config.yaml
dataset: "microscope photos of single blood and bone marrow cells"
image_size: 32
color_jitter: 0.2
mask_ratio: 0.75
encoder_norm: "rmsnorm"
encoder_norm_position: "pre"
encoder_drop_path: 0.15
decoder_width: 192
decoder_layers: 4
lr: 0.0019
shampoo_beta: 0.95
lr_schedule: "linear"
weight_decay: 0.2
adamw_weight_decay_other_params: 0.01
Rows from block 5 of the encoder of a small masked image model, named by matrix and row number. Rows with one number belong to one neuron. Each number is 50 + 12 x the weight over its row's rms, rounded and kept within 0 to 99. All counts start at 0. After the name is the row's rms in percent of the matrix's.
After each neuron's rows are labels from the 100 images, of 14976, where the neuron reaches its highest value: "colour at peak" is the nearest of a few named colours to the mean colour under the peak. Only what is clearly more common there than usual is listed. The data: microscope photos of single blood and bone marrow cells. In brackets: how many of the 100.
# fc1: MLP up (encoder.blocks.5.mlp.fc1.weight, 768x192), inputs 0-95
# fc2: MLP down (encoder.blocks.5.mlp.fc2.weight, 192x768, transposed), outputs 0-95

fc1.272 091:65 63 60 52 31 45 45 50 55 46 42 50 56 46 48 62 47 39 54 52 62 67 78 68 46 50 50 47 47 39 54 36 98 42 53 54 57 43 48 40 52 35 47 46 47 31 49 50 54 44 56 42 51 39 57 40 59 70 46 51 53 54 63 22 48 42 55 56 63 50 47 30 43 47 51 51 52 61 44 47 47 46 54 50 47 49 43 58 29 25 79 50 38 72 50 43
fc2.272 096:47 56 43 39 31 39 57 44 40 49 44 41 44 51 40 51 54 47 99 33 57 50 51 47 56 45 65 53 48 48 46 60 44 48 50 54 45 49 39 49 55 44 44 36 62 27 34 57 41 55 57 43 00 43 51 36 51 42 35 50 46 51 40 51 56 50 47 54 53 48 44 37 50 46 47 55 57 53 57 52 52 52 69 51 43 61 60 55 51 41 57 45 59 47 38 43
colour at peak: white (99)

fc1.710 097:35 58 46 58 43 40 42 38 39 33 51 40 64 40 51 53 55 37 63 43 51 36 29 49 46 47 51 62 46 55 44 56 49 47 56 35 52 59 51 48 74 42 56 33 71 65 50 54 70 32 34 42 49 47 49 55 34 54 64 75 60 77 73 67 46 68 52 60 61 55 39 24 55 45 56 47 54 62 44 51 43 35 42 68 45 74 69 53 25 36 53 57 63 53 42 50
fc2.710 103:63 54 48 43 67 47 34 70 41 79 44 50 39 55 43 47 54 59 66 59 56 58 75 56 55 50 40 38 58 50 56 41 58 44 49 47 53 45 41 45 00 45 58 44 31 46 53 57 38 59 63 46 32 46 50 51 52 33 49 34 41 38 48 46 52 45 50 43 50 50 64 59 26 52 48 55 49 36 51 48 47 62 50 45 43 49 43 44 73 64 66 43 34 58 67 67
colour at peak: blue (50); purple (45)

fc1.260 102:37 30 65 48 54 44 36 66 40 53 30 56 60 58 20 44 56 36 61 47 47 46 53 59 52 42 61 60 63 43 43 44 61 35 73 57 62 45 51 62 35 25 60 35 65 69 60 79 55 45 26 55 50 44 61 18 48 58 36 56 76 53 63 52 62 24 46 38 47 44 62 50 46 60 54 45 58 53 80 33 56 42 58 51 59 50 52 55 60 46 67 50 53 51 43 61
fc2.260 115:56 53 52 67 38 63 66 30 61 44 74 32 56 39 57 50 47 53 99 64 64 60 42 50 39 63 52 48 37 44 50 53 42 63 51 40 50 59 50 55 67 61 69 60 34 47 52 31 57 43 60 42 08 54 51 68 48 41 58 35 34 50 27 43 48 49 62 56 37 51 42 42 52 44 49 30 36 33 36 68 44 81 46 39 39 50 17 61 44 58 49 43 47 58 44 44
colour at peak: grey (84)

fc1.64 104:32 39 38 63 63 45 46 42 27 56 46 34 46 47 54 57 42 38 60 44 49 38 39 49 53 34 85 48 40 48 41 46 61 50 68 45 42 62 52 50 64 25 57 44 54 68 65 48 59 36 45 62 47 44 57 60 53 43 53 56 52 64 80 46 44 56 33 35 65 48 39 32 37 23 25 54 57 55 64 42 64 37 42 63 52 45 41 39 57 51 36 44 52 80 60 45
fc2.64 106:55 54 54 32 65 53 59 59 43 51 48 60 73 49 55 29 64 53 85 73 65 60 56 53 46 49 33 54 52 44 45 52 41 50 51 41 64 51 43 55 38 48 43 48 39 44 48 41 45 62 39 36 00 42 30 47 59 48 56 54 51 41 45 59 52 61 62 36 53 43 57 59 49 75 71 47 55 44 28 41 40 58 38 48 47 68 53 57 42 44 70 58 35 32 61 45
colour at peak: purple (60); blue (30)

fc1.716 087:44 57 53 64 73 31 51 58 38 49 51 60 60 52 40 47 52 38 74 39 51 45 22 52 41 47 80 53 63 45 60 50 54 46 73 49 51 65 69 46 51 38 72 31 62 79 51 48 59 50 30 65 56 51 46 56 55 60 53 52 50 59 78 75 49 61 35 36 50 53 39 50 48 40 45 45 43 49 54 41 66 61 51 60 45 55 53 43 62 73 32 62 40 50 56 36
fc2.716 093:47 40 45 44 60 66 53 62 49 65 41 63 61 54 49 39 56 46 79 68 57 49 61 59 45 43 27 52 37 49 45 36 51 55 38 40 41 49 47 62 46 40 37 49 40 41 66 43 46 49 49 41 04 55 32 58 52 30 52 51 51 39 37 59 57 68 47 37 49 40 56 66 53 66 47 46 67 57 57 46 59 53 44 40 51 43 47 44 52 49 62 46 57 36 63 55
colour at peak: blue (62)

fc1.617 083:49 61 49 47 55 56 34 48 42 39 55 39 49 37 42 56 45 33 67 53 57 44 38 58 69 49 52 42 55 39 70 47 73 43 37 40 37 46 49 42 47 45 69 41 63 52 55 61 51 55 68 50 50 83 47 61 28 51 41 47 54 66 62 40 51 29 67 59 49 46 52 73 55 46 53 42 47 70 48 66 52 53 66 40 49 52 54 42 34 34 35 65 40 55 59 61
fc2.617 096:47 42 42 61 35 49 61 48 37 65 46 64 64 54 60 51 60 50 54 65 46 49 51 42 30 60 41 54 52 72 32 57 42 53 45 34 59 47 60 70 42 49 49 66 30 27 47 39 52 46 28 28 22 24 45 60 69 48 69 55 38 25 49 45 73 55 60 45 54 62 43 39 40 42 46 52 64 43 25 49 48 40 42 23 53 53 34 51 59 56 51 42 56 32 50 39
colour at peak: grey (53)

fc1.385 101:42 51 53 52 48 51 46 49 37 45 49 32 63 33 56 66 52 15 47 68 47 54 76 52 60 28 18 47 49 53 63 60 45 52 42 46 46 50 38 40 54 68 63 31 61 57 35 63 48 27 48 36 38 44 42 45 47 44 66 56 47 65 39 48 63 66 55 62 65 64 43 53 41 62 46 48 41 66 42 70 50 54 43 53 38 30 56 53 48 37 51 42 45 46 58 44
fc2.385 108:55 54 43 41 34 46 40 37 44 53 52 38 51 58 64 42 74 65 30 35 48 50 26 60 48 72 61 49 65 44 41 57 70 33 47 38 58 51 66 52 44 28 72 65 31 40 51 51 53 68 49 43 32 52 49 55 65 57 36 45 63 50 58 39 53 27 52 41 45 48 50 31 53 39 59 42 65 34 54 35 50 45 72 22 63 65 40 65 43 59 54 80 45 65 45 62
colour at peak: grey (64)

fc1.336 106:60 34 57 41 48 39 56 55 56 51 63 60 22 37 55 40 59 91 32 63 56 61 46 57 43 49 32 47 62 52 60 39 36 51 56 46 43 52 64 54 39 62 08 61 32 40 43 39 44 58 55 55 39 51 55 72 34 40 69 57 33 35 41 49 59 24 72 67 51 67 54 21 64 44 52 55 49 41 52 28 47 42 26 74 67 38 64 48 57 61 61 63 60 45 63 55
fc2.336 103:38 70 45 59 47 48 46 42 33 56 57 50 52 64 45 61 47 39 14 30 21 45 54 36 56 48 47 70 41 69 48 46 49 45 46 69 57 39 42 41 53 58 59 49 75 59 38 60 49 40 43 63 99 61 40 32 59 66 40 50 71 54 62 57 44 60 36 58 48 51 46 52 39 49 65 55 62 66 43 65 44 58 48 22 45 51 46 45 32 34 34 52 46 38 32 51
colour at peak: pink (61)

fc1.487 079:29 52 48 67 67 52 33 46 25 76 37 49 49 32 45 61 30 29 57 58 60 30 44 56 48 51 52 60 56 30 57 57 48 53 50 32 46 39 52 34 39 35 57 52 45 59 52 62 52 51 36 47 39 56 50 59 53 30 59 49 66 62 63 57 30 52 40 62 44 45 52 67 63 47 61 44 45 73 49 49 44 73 50 65 40 69 38 42 49 51 51 46 37 36 49 53
fc2.487 105:43 52 65 48 41 41 60 61 50 35 57 60 50 53 57 37 54 74 50 57 40 58 33 50 53 52 45 41 43 67 57 51 64 61 35 45 52 65 49 63 62 57 57 43 48 48 46 50 49 54 60 68 39 66 43 53 45 60 38 43 34 48 52 65 75 50 28 40 43 47 38 39 40 58 27 46 44 36 64 61 48 20 61 36 50 34 49 60 63 48 50 57 64 71 50 47
colour at peak: purple (67)

fc1.451 114:83 57 79 52 54 59 36 48 64 54 48 49 55 38 44 43 63 51 46 34 62 53 48 45 39 60 03 50 69 52 46 54 15 54 39 49 45 44 45 31 42 60 51 57 42 57 42 49 37 25 70 39 55 60 50 63 57 45 56 48 55 59 42 61 59 40 66 56 48 48 56 72 64 46 54 53 52 50 37 46 68 60 59 55 42 51 46 55 36 51 61 52 51 26 50 53
fc2.451 098:48 54 34 38 46 50 59 54 60 58 47 53 60 61 55 57 46 28 09 46 40 34 62 59 38 38 49 50 52 45 49 37 50 44 59 65 58 37 48 49 28 65 47 43 59 57 59 51 50 64 41 53 99 44 44 31 50 54 45 59 48 31 58 50 36 72 51 63 69 51 52 55 53 46 57 42 55 55 64 52 51 44 43 25 69 57 61 43 48 51 40 58 50 47 51 54
colour at peak: pink (52)

fc1.480 092:31 55 60 36 63 36 49 35 27 44 66 40 48 38 47 45 44 43 67 56 40 57 45 29 50 51 01 71 49 43 48 68 55 67 36 25 50 59 45 57 65 46 59 44 63 47 40 46 20 42 51 52 52 73 60 60 35 49 44 48 25 69 52 43 58 48 52 55 43 56 48 59 43 70 56 52 49 43 59 67 50 40 44 31 40 69 43 68 51 61 40 51 44 43 34 56
fc2.480 099:53 35 39 52 41 68 45 57 58 56 41 68 48 53 44 49 54 51 51 64 74 42 47 69 49 56 66 35 44 60 50 39 36 48 58 52 36 29 58 53 22 62 46 56 38 46 57 51 62 66 47 39 99 21 35 59 57 44 49 58 61 25 47 47 54 44 75 42 57 62 60 48 47 33 43 48 58 41 27 32 56 65 55 46 63 39 58 25 49 49 63 55 46 52 58 43
colour at peak: purple (78)

fc1.430 081:71 71 43 52 42 63 61 45 57 55 40 48 49 35 66 53 45 49 31 31 64 50 47 59 65 34 80 43 50 51 51 38 67 39 49 68 60 58 39 55 42 27 55 43 36 60 45 64 76 48 68 52 45 43 47 21 59 48 76 58 55 47 58 49 65 67 17 34 53 38 37 44 32 41 33 53 64 56 52 38 64 54 60 68 48 48 61 45 35 50 43 31 60 52 56 32
fc2.430 083:29 36 46 55 69 51 39 51 38 55 42 37 48 67 36 60 51 52 68 55 29 49 47 48 48 57 42 55 54 55 43 51 43 44 36 54 43 54 76 41 69 40 33 52 55 39 52 48 40 56 35 51 00 57 69 66 60 54 36 58 69 58 50 43 55 39 55 61 50 55 55 36 46 42 46 54 50 59 69 65 40 55 58 29 44 39 52 46 66 30 54 56 21 62 63 67
colour at peak: pink (70)

fc1.166 118:32 43 66 59 51 62 50 50 51 48 49 70 59 47 39 58 33 33 73 63 49 50 66 60 47 57 50 45 60 45 54 43 68 47 40 35 52 38 44 36 50 33 61 51 52 49 36 56 34 45 58 32 64 60 48 46 44 52 16 46 43 41 39 48 57 22 58 58 48 50 72 69 58 63 61 56 48 57 62 54 61 38 90 13 55 50 34 52 48 31 54 67 40 60 42 56
fc2.166 098:63 60 34 48 38 43 50 35 54 43 70 28 42 62 54 41 74 61 83 33 64 43 49 48 58 51 48 46 48 63 57 68 48 46 64 53 53 47 53 68 45 80 61 53 48 52 61 48 65 47 43 66 30 49 58 61 31 66 62 64 49 51 44 45 51 38 65 67 52 48 41 40 42 41 61 21 38 43 38 66 46 58 26 34 50 64 54 49 49 57 31 38 50 30 51 38
colour at peak: white (73)

fc1.484 105:53 52 54 53 53 52 55 45 54 48 49 45 44 56 46 49 47 27 45 39 63 34 56 60 45 46 89 56 48 42 74 39 89 36 61 58 60 62 31 44 40 11 56 42 44 54 55 58 58 43 59 60 42 54 60 39 61 44 34 61 61 58 82 49 53 52 18 51 62 37 48 34 41 32 52 50 54 80 60 54 57 42 55 48 50 55 53 39 32 36 55 51 51 75 56 41
fc2.484 120:53 52 47 43 45 53 46 43 37 58 50 43 44 53 58 41 42 62 88 53 48 58 44 44 56 58 40 46 49 48 47 55 37 44 51 40 48 47 52 53 41 58 48 65 53 40 49 49 42 54 53 41 00 49 47 47 40 51 59 49 45 44 47 47 64 50 72 64 54 53 36 39 41 48 41 46 54 37 46 54 48 59 54 24 46 55 56 51 54 44 60 53 54 53 46 45
colour at peak: white (99)

fc1.565 082:30 28 31 45 56 34 48 59 56 66 66 60 52 49 43 36 75 62 58 51 37 57 28 42 34 46 37 69 57 39 42 57 24 50 57 64 38 63 47 49 66 64 37 57 60 65 45 60 49 48 45 63 52 51 49 57 46 49 56 41 37 42 61 46 52 47 33 45 42 60 35 55 60 40 48 44 43 46 63 38 60 51 33 80 53 46 56 54 56 72 45 56 45 41 56 38
fc2.565 087:43 52 54 50 73 66 49 62 50 42 34 61 55 48 56 43 51 33 08 61 53 41 50 53 52 52 38 51 42 58 58 36 46 61 49 42 59 42 50 60 39 50 61 53 46 56 66 43 70 54 40 37 99 46 48 77 45 46 64 53 62 48 33 65 54 59 60 36 44 50 66 65 46 53 53 48 62 37 41 48 47 58 33 45 55 57 46 57 47 45 56 47 29 43 60 76
colour at peak: brown (45)

fc1.730 083:63 59 61 30 56 49 24 41 56 19 74 23 60 34 27 55 53 46 66 48 46 49 47 51 48 58 37 45 50 57 56 46 58 49 33 37 46 46 58 22 52 75 58 46 53 44 44 63 54 48 68 43 58 65 50 50 40 54 40 41 38 59 49 47 57 34 49 50 61 58 61 68 72 67 63 51 45 56 46 82 43 45 48 56 68 46 59 46 53 49 48 70 44 52 41 51
fc2.730 098:42 41 37 54 29 63 66 53 47 75 21 75 48 48 68 43 51 40 29 58 52 35 65 43 29 55 41 61 47 63 38 52 53 38 39 40 42 48 48 67 46 47 48 66 43 44 58 40 54 49 33 43 69 52 54 55 60 43 61 51 47 37 43 46 69 57 68 41 55 53 38 44 50 31 33 44 45 54 43 43 49 43 43 37 50 67 41 53 35 46 53 41 60 22 67 71
colour at peak: grey (70)

fc1.552 093:47 32 70 32 46 37 54 57 35 55 46 34 43 31 37 53 39 63 40 54 54 39 35 55 53 44 67 65 50 37 54 47 38 67 42 58 48 48 39 47 67 47 21 56 54 51 63 33 50 62 44 69 41 54 78 39 70 51 47 51 51 36 61 45 61 30 37 48 61 43 43 39 47 06 63 42 60 43 59 49 56 66 38 74 51 31 73 58 52 56 43 56 34 58 52 42
fc2.552 108:53 60 40 62 55 50 50 42 48 56 46 57 52 51 61 43 56 32 54 45 47 60 47 41 37 44 35 33 57 56 52 38 53 38 50 59 51 46 67 58 19 51 58 40 53 45 46 66 58 57 46 42 62 44 34 59 35 33 65 50 56 51 63 51 50 69 57 53 59 65 61 55 40 81 44 72 45 52 57 39 53 43 47 47 57 66 45 28 61 51 55 55 71 47 39 46
colour at peak: purple (77)

fc1.564 102:55 45 57 36 53 49 40 41 51 33 59 56 57 49 44 58 45 45 62 60 47 53 78 52 54 60 00 44 48 59 57 53 57 60 43 21 34 37 44 39 41 89 57 62 54 34 50 48 45 60 62 49 59 46 46 62 35 49 53 48 40 50 36 47 57 39 80 58 47 70 57 54 60 71 53 48 49 45 59 48 48 34 47 21 66 57 49 51 54 44 49 56 51 35 38 54
fc2.564 081:55 52 39 70 29 54 53 39 51 47 58 44 47 66 39 41 55 40 11 43 49 45 43 42 49 47 78 53 52 33 50 58 48 42 53 84 55 54 62 43 52 26 58 46 44 71 33 42 39 35 55 30 99 54 62 35 53 54 41 48 49 68 54 31 48 53 38 55 44 44 43 60 50 44 55 35 46 60 33 55 45 63 53 36 50 40 33 56 27 42 53 57 54 58 39 49
colour at peak: white (70)

fc1.127 092:58 51 55 32 36 35 36 44 48 39 61 45 57 49 47 64 53 46 50 47 34 54 63 51 46 64 00 52 42 65 54 52 36 54 38 31 38 43 30 47 42 84 55 49 38 39 51 58 35 53 62 44 50 57 50 54 20 58 64 42 36 44 40 27 51 40 90 52 56 77 56 49 60 62 44 44 50 62 51 69 39 40 43 35 60 45 49 58 56 45 54 45 60 30 37 52
fc2.127 089:48 52 50 52 47 54 61 48 46 47 57 49 52 41 56 41 57 28 13 59 70 61 37 55 55 42 64 52 38 33 42 56 59 43 61 50 58 48 60 34 46 46 60 65 57 53 42 37 61 41 52 42 99 49 40 53 70 36 39 42 67 69 55 65 44 52 37 49 47 38 39 52 52 41 55 56 45 34 49 42 52 69 51 42 44 57 34 62 37 35 52 68 47 62 55 54
colour at peak: blue (49)

fc1.394 090:46 46 47 57 65 38 42 57 45 53 61 45 45 46 41 34 63 28 52 54 53 42 26 45 44 34 87 67 39 38 58 36 51 45 66 57 51 60 63 41 54 10 47 39 52 69 53 54 48 49 46 63 40 50 62 53 66 47 38 48 54 48 76 75 58 66 13 43 46 45 45 38 45 32 37 42 44 48 65 36 59 49 48 62 64 49 46 68 59 53 23 59 47 61 56 38
fc2.394 096:42 47 62 44 73 61 57 54 53 61 35 70 47 47 59 57 53 68 79 53 52 56 51 59 48 57 00 45 45 58 60 38 45 62 34 31 52 53 51 64 35 71 55 58 40 44 65 35 58 57 44 45 00 55 29 59 35 38 62 51 47 45 45 52 47 42 57 50 53 48 57 59 45 58 49 55 60 45 60 55 48 57 36 46 39 59 51 43 55 61 65 39 56 37 69 65
colour at peak: blue (44)

fc1.55 098:60 45 27 49 53 26 56 47 63 48 35 54 54 56 57 65 74 22 42 59 45 57 57 60 32 58 42 56 57 45 58 51 42 43 32 43 64 51 48 53 69 68 47 49 46 40 48 56 55 45 71 59 59 35 61 53 75 33 48 51 27 30 65 26 72 34 57 60 45 62 37 55 49 41 49 56 26 42 62 75 49 46 48 72 44 38 36 59 51 32 49 52 36 50 59 40
fc2.55 092:51 49 48 54 47 57 49 46 53 57 49 51 55 61 59 52 46 47 00 44 42 49 54 47 43 59 50 49 46 50 46 43 40 54 51 56 55 50 53 63 32 60 58 60 55 56 50 44 46 55 44 60 99 44 47 56 52 60 54 49 56 49 47 60 53 52 47 49 56 58 51 55 55 55 48 45 44 39 45 51 46 55 44 16 58 47 43 42 49 57 50 53 48 49 58 63
colour at peak: brown (51)

fc1.551 097:57 45 25 58 61 52 54 54 45 49 49 59 37 53 61 55 56 40 21 47 43 54 34 54 46 57 23 43 44 40 58 59 33 45 46 54 61 36 51 61 50 59 52 57 52 38 69 48 41 70 40 59 35 53 37 50 47 53 32 43 42 38 36 72 53 56 51 50 36 38 27 78 58 44 65 42 40 52 25 65 62 50 60 53 41 48 43 64 53 58 30 60 70 42 49 40
fc2.551 090:51 53 46 54 53 59 45 47 54 68 53 53 59 62 52 58 45 51 00 50 47 54 46 53 51 57 55 51 39 42 53 49 51 55 62 53 50 50 49 65 36 57 74 60 51 58 54 45 54 48 57 51 99 50 50 66 54 53 65 46 58 54 51 61 43 41 46 46 52 49 58 47 48 48 46 43 55 49 51 57 43 55 52 17 71 58 44 46 48 55 47 55 51 37 56 62
colour at peak: brown (43)

fc1.122 093:42 47 60 32 45 42 49 53 37 55 39 32 36 48 48 50 57 43 48 54 62 61 55 59 45 42 64 44 51 23 48 46 60 38 75 74 60 63 48 47 34 16 41 44 52 54 78 69 47 52 54 52 46 45 59 32 44 52 35 63 52 65 76 56 57 57 35 64 40 39 55 12 54 56 32 41 52 37 67 36 32 60 69 70 44 63 59 44 69 58 52 57 46 70 31 50
fc2.122 099:49 38 46 66 39 48 53 41 52 50 59 46 66 50 58 45 36 62 99 49 53 42 46 40 47 57 48 58 46 45 58 63 54 59 48 35 46 34 47 70 64 67 53 66 45 33 41 46 51 58 45 41 00 54 44 66 52 50 69 25 36 36 36 45 40 38 63 56 49 59 38 53 48 34 55 51 51 44 45 61 51 63 24 40 49 36 33 55 31 37 61 32 66 41 51 39
colour at peak: white (52)

fc1.357 083:50 59 51 53 39 43 39 56 42 41 63 43 56 47 51 44 59 32 50 45 39 53 36 54 47 41 12 44 48 36 48 62 23 49 53 41 44 55 50 52 41 79 46 60 51 49 58 58 38 52 33 58 49 39 61 46 47 41 61 56 53 49 54 68 54 43 63 42 51 29 31 72 48 25 52 53 52 65 44 47 44 63 28 63 40 59 35 68 49 51 22 54 55 22 48 46
fc2.357 089:62 51 46 68 53 54 52 55 55 74 56 52 57 53 57 53 45 48 00 46 47 51 65 58 57 54 51 52 44 50 51 43 39 56 57 50 48 40 40 64 39 62 71 58 45 57 58 51 67 53 49 41 99 60 45 60 51 58 65 45 49 50 45 55 41 48 60 49 43 62 57 67 47 59 55 43 50 52 53 47 40 55 43 29 67 49 61 35 62 65 47 49 51 48 60 62
colour at peak: brown (37)

fc1.24 092:40 48 70 50 52 47 40 41 34 39 59 47 60 44 55 32 51 75 37 56 50 47 42 53 52 57 17 44 50 57 57 60 35 45 43 50 48 56 54 57 55 57 63 69 53 55 39 52 47 59 54 54 43 49 56 63 50 35 45 62 54 53 50 67 41 45 63 56 57 72 50 63 53 52 51 58 59 48 46 49 46 47 37 49 60 63 52 49 45 63 36 66 53 35 51 67
fc2.24 091:46 53 32 57 52 59 47 52 44 68 54 52 52 55 55 58 52 38 00 39 44 48 54 45 54 51 46 48 39 62 57 41 31 49 48 50 45 40 59 56 22 51 56 61 49 53 63 47 54 47 44 52 99 51 48 57 57 55 69 51 50 43 42 58 63 47 51 49 53 48 55 52 51 46 62 52 48 51 46 60 56 68 43 29 63 44 50 40 49 52 46 38 42 39 70 59
colour at peak: black (88)

fc1.417 087:51 52 47 66 54 56 46 45 38 52 53 54 62 40 54 52 54 35 46 52 51 42 25 39 46 62 15 28 49 54 41 65 15 47 42 49 39 42 49 55 44 54 37 43 44 53 56 51 46 47 46 50 37 63 30 52 63 40 53 41 65 41 52 72 30 61 58 57 57 52 35 79 60 44 59 49 54 56 58 61 38 43 48 32 51 62 52 63 38 57 18 54 66 46 51 59
fc2.417 090:66 44 50 37 48 46 46 56 63 73 57 61 46 51 55 48 48 40 00 46 60 59 66 60 71 42 44 56 45 49 64 39 46 60 56 42 53 53 48 54 21 71 80 62 46 61 48 34 60 56 61 65 95 47 64 61 51 45 62 67 36 55 46 48 53 46 55 44 54 43 59 59 45 47 52 47 57 43 40 59 60 58 42 37 56 56 68 38 60 70 50 37 25 49 69 52
colour at peak: black (51); blue (45)

fc1.225 077:48 60 41 31 53 37 45 45 19 71 48 34 48 63 61 47 46 40 54 58 60 50 50 44 53 39 67 56 60 38 71 50 46 41 57 40 47 40 64 45 61 00 68 43 64 56 59 76 55 60 49 47 45 59 63 54 62 60 38 38 34 75 71 63 49 79 21 56 40 29 35 35 35 54 50 46 38 50 52 36 44 51 50 85 38 65 31 50 50 44 60 53 49 69 33 41
fc2.225 087:27 43 67 60 46 64 65 64 51 24 52 55 44 30 47 39 50 58 58 62 50 54 43 63 37 36 41 52 31 51 36 45 68 61 58 45 55 51 41 55 36 78 38 40 42 53 41 29 44 46 44 52 33 39 25 41 42 33 45 62 50 20 47 45 53 31 63 39 55 72 59 45 67 40 45 49 60 40 39 61 56 58 59 24 53 43 57 61 39 46 68 38 54 27 60 46
colour at peak: purple (43)

fc1.233 090:24 39 69 46 56 38 49 55 32 53 30 52 40 57 35 39 53 32 65 56 51 40 48 63 57 42 62 36 53 41 54 56 57 58 84 45 64 60 58 52 64 25 64 40 60 73 66 56 50 35 42 44 43 39 37 45 47 53 27 51 69 62 65 78 52 42 28 55 40 61 54 44 25 41 31 28 40 42 59 50 61 41 61 44 42 58 53 45 56 29 63 62 44 75 58 34
fc2.233 098:65 63 46 60 48 56 52 51 52 62 70 41 51 53 62 47 42 57 91 50 55 59 65 42 43 45 47 59 55 49 57 34 52 44 38 49 43 48 41 55 40 48 52 62 40 42 30 46 48 48 59 63 00 56 49 54 56 38 77 51 33 36 40 35 39 66 73 49 62 42 52 50 83 57 78 67 58 54 36 50 44 60 42 50 57 60 46 52 44 75 42 30 51 56 34 74
colour at peak: blue (58)

fc1.88 090:59 37 25 35 49 57 65 68 41 60 45 52 37 50 50 31 52 57 31 44 46 55 51 50 61 41 47 60 53 40 41 52 48 45 72 60 70 63 45 50 56 41 37 48 56 53 56 54 60 38 49 51 44 27 53 35 56 54 40 69 60 52 43 62 52 71 28 47 54 39 41 22 39 46 42 33 48 35 47 33 49 43 37 86 34 55 63 71 65 65 46 36 58 57 45 46
fc2.88 082:54 56 69 55 56 39 27 53 66 62 58 45 51 60 46 70 46 64 57 44 57 46 49 50 55 45 71 43 60 42 52 36 41 51 37 64 42 36 64 33 49 43 68 58 44 33 40 43 50 71 38 69 62 60 50 56 65 32 68 24 48 48 46 44 38 39 56 61 52 62 56 53 62 33 61 84 66 50 63 36 38 73 47 37 63 46 39 34 33 39 66 39 31 59 37 62
colour at peak: white (67)

fc1.236 104:44 57 36 33 40 33 62 68 39 50 59 63 39 38 50 39 47 79 43 34 47 56 50 41 60 39 27 60 45 51 43 46 18 61 60 44 53 47 44 62 46 64 27 56 47 58 33 47 37 49 45 62 46 42 40 44 41 38 65 61 39 58 45 65 40 65 66 66 46 59 62 35 55 41 45 48 69 34 44 44 42 49 31 47 34 52 70 57 61 71 42 46 55 34 37 55
fc2.236 092:52 30 60 73 46 53 41 52 59 52 36 47 54 43 43 67 44 43 16 65 37 50 47 63 49 63 57 42 46 63 49 41 59 45 35 52 40 57 55 40 93 51 58 56 44 44 59 58 73 55 46 49 99 74 55 66 69 68 45 47 65 59 38 44 72 42 55 38 45 33 24 38 61 58 45 48 36 56 57 52 44 63 53 55 45 50 24 54 32 40 44 45 48 58 75 47
colour at peak: pink (74)

fc1.28 103:32 47 55 65 45 53 28 48 48 51 44 60 62 53 45 62 45 25 69 54 55 21 56 70 59 55 48 19 60 55 53 60 52 35 42 42 37 27 53 57 43 46 82 29 64 69 54 69 52 37 41 34 56 67 56 35 39 65 30 57 64 55 41 55 55 26 55 47 52 68 57 87 43 52 54 40 43 60 55 59 56 39 59 09 54 50 35 35 57 41 57 55 50 57 50 59
fc2.28 103:67 48 71 48 38 61 75 44 44 46 68 41 54 48 47 34 50 47 71 51 57 67 40 31 39 62 51 51 35 38 42 41 44 60 58 38 54 77 44 50 57 48 56 68 27 48 50 36 48 48 60 51 00 41 40 72 57 40 50 37 42 49 56 38 43 52 66 53 37 32 46 24 55 56 62 35 53 45 36 61 35 70 49 26 47 50 35 64 50 49 49 44 48 44 52 45
colour at peak: grey (47)

fc1.743 129:27 49 54 50 31 63 70 64 56 60 54 47 53 48 52 60 63 68 42 43 54 43 49 43 39 27 42 48 67 62 58 55 53 50 37 54 44 59 59 43 32 68 56 37 48 56 50 43 55 43 71 46 51 51 35 54 58 45 43 71 50 83 38 43 55 42 69 68 41 37 52 55 50 51 56 52 56 64 76 46 45 56 44 57 67 52 67 18 33 35 58 55 30 37 58 48
fc2.743 093:56 69 40 64 55 48 42 50 40 67 54 61 53 59 53 45 35 51 00 51 47 43 54 50 45 55 55 49 48 51 52 37 55 56 53 61 63 42 57 56 33 53 66 55 59 55 52 53 56 59 48 60 99 41 58 52 55 50 50 46 65 37 55 51 48 58 37 46 58 57 51 60 52 55 60 47 53 54 35 54 47 52 52 10 53 46 43 35 45 48 47 60 47 48 57 58
colour at peak: purple (100)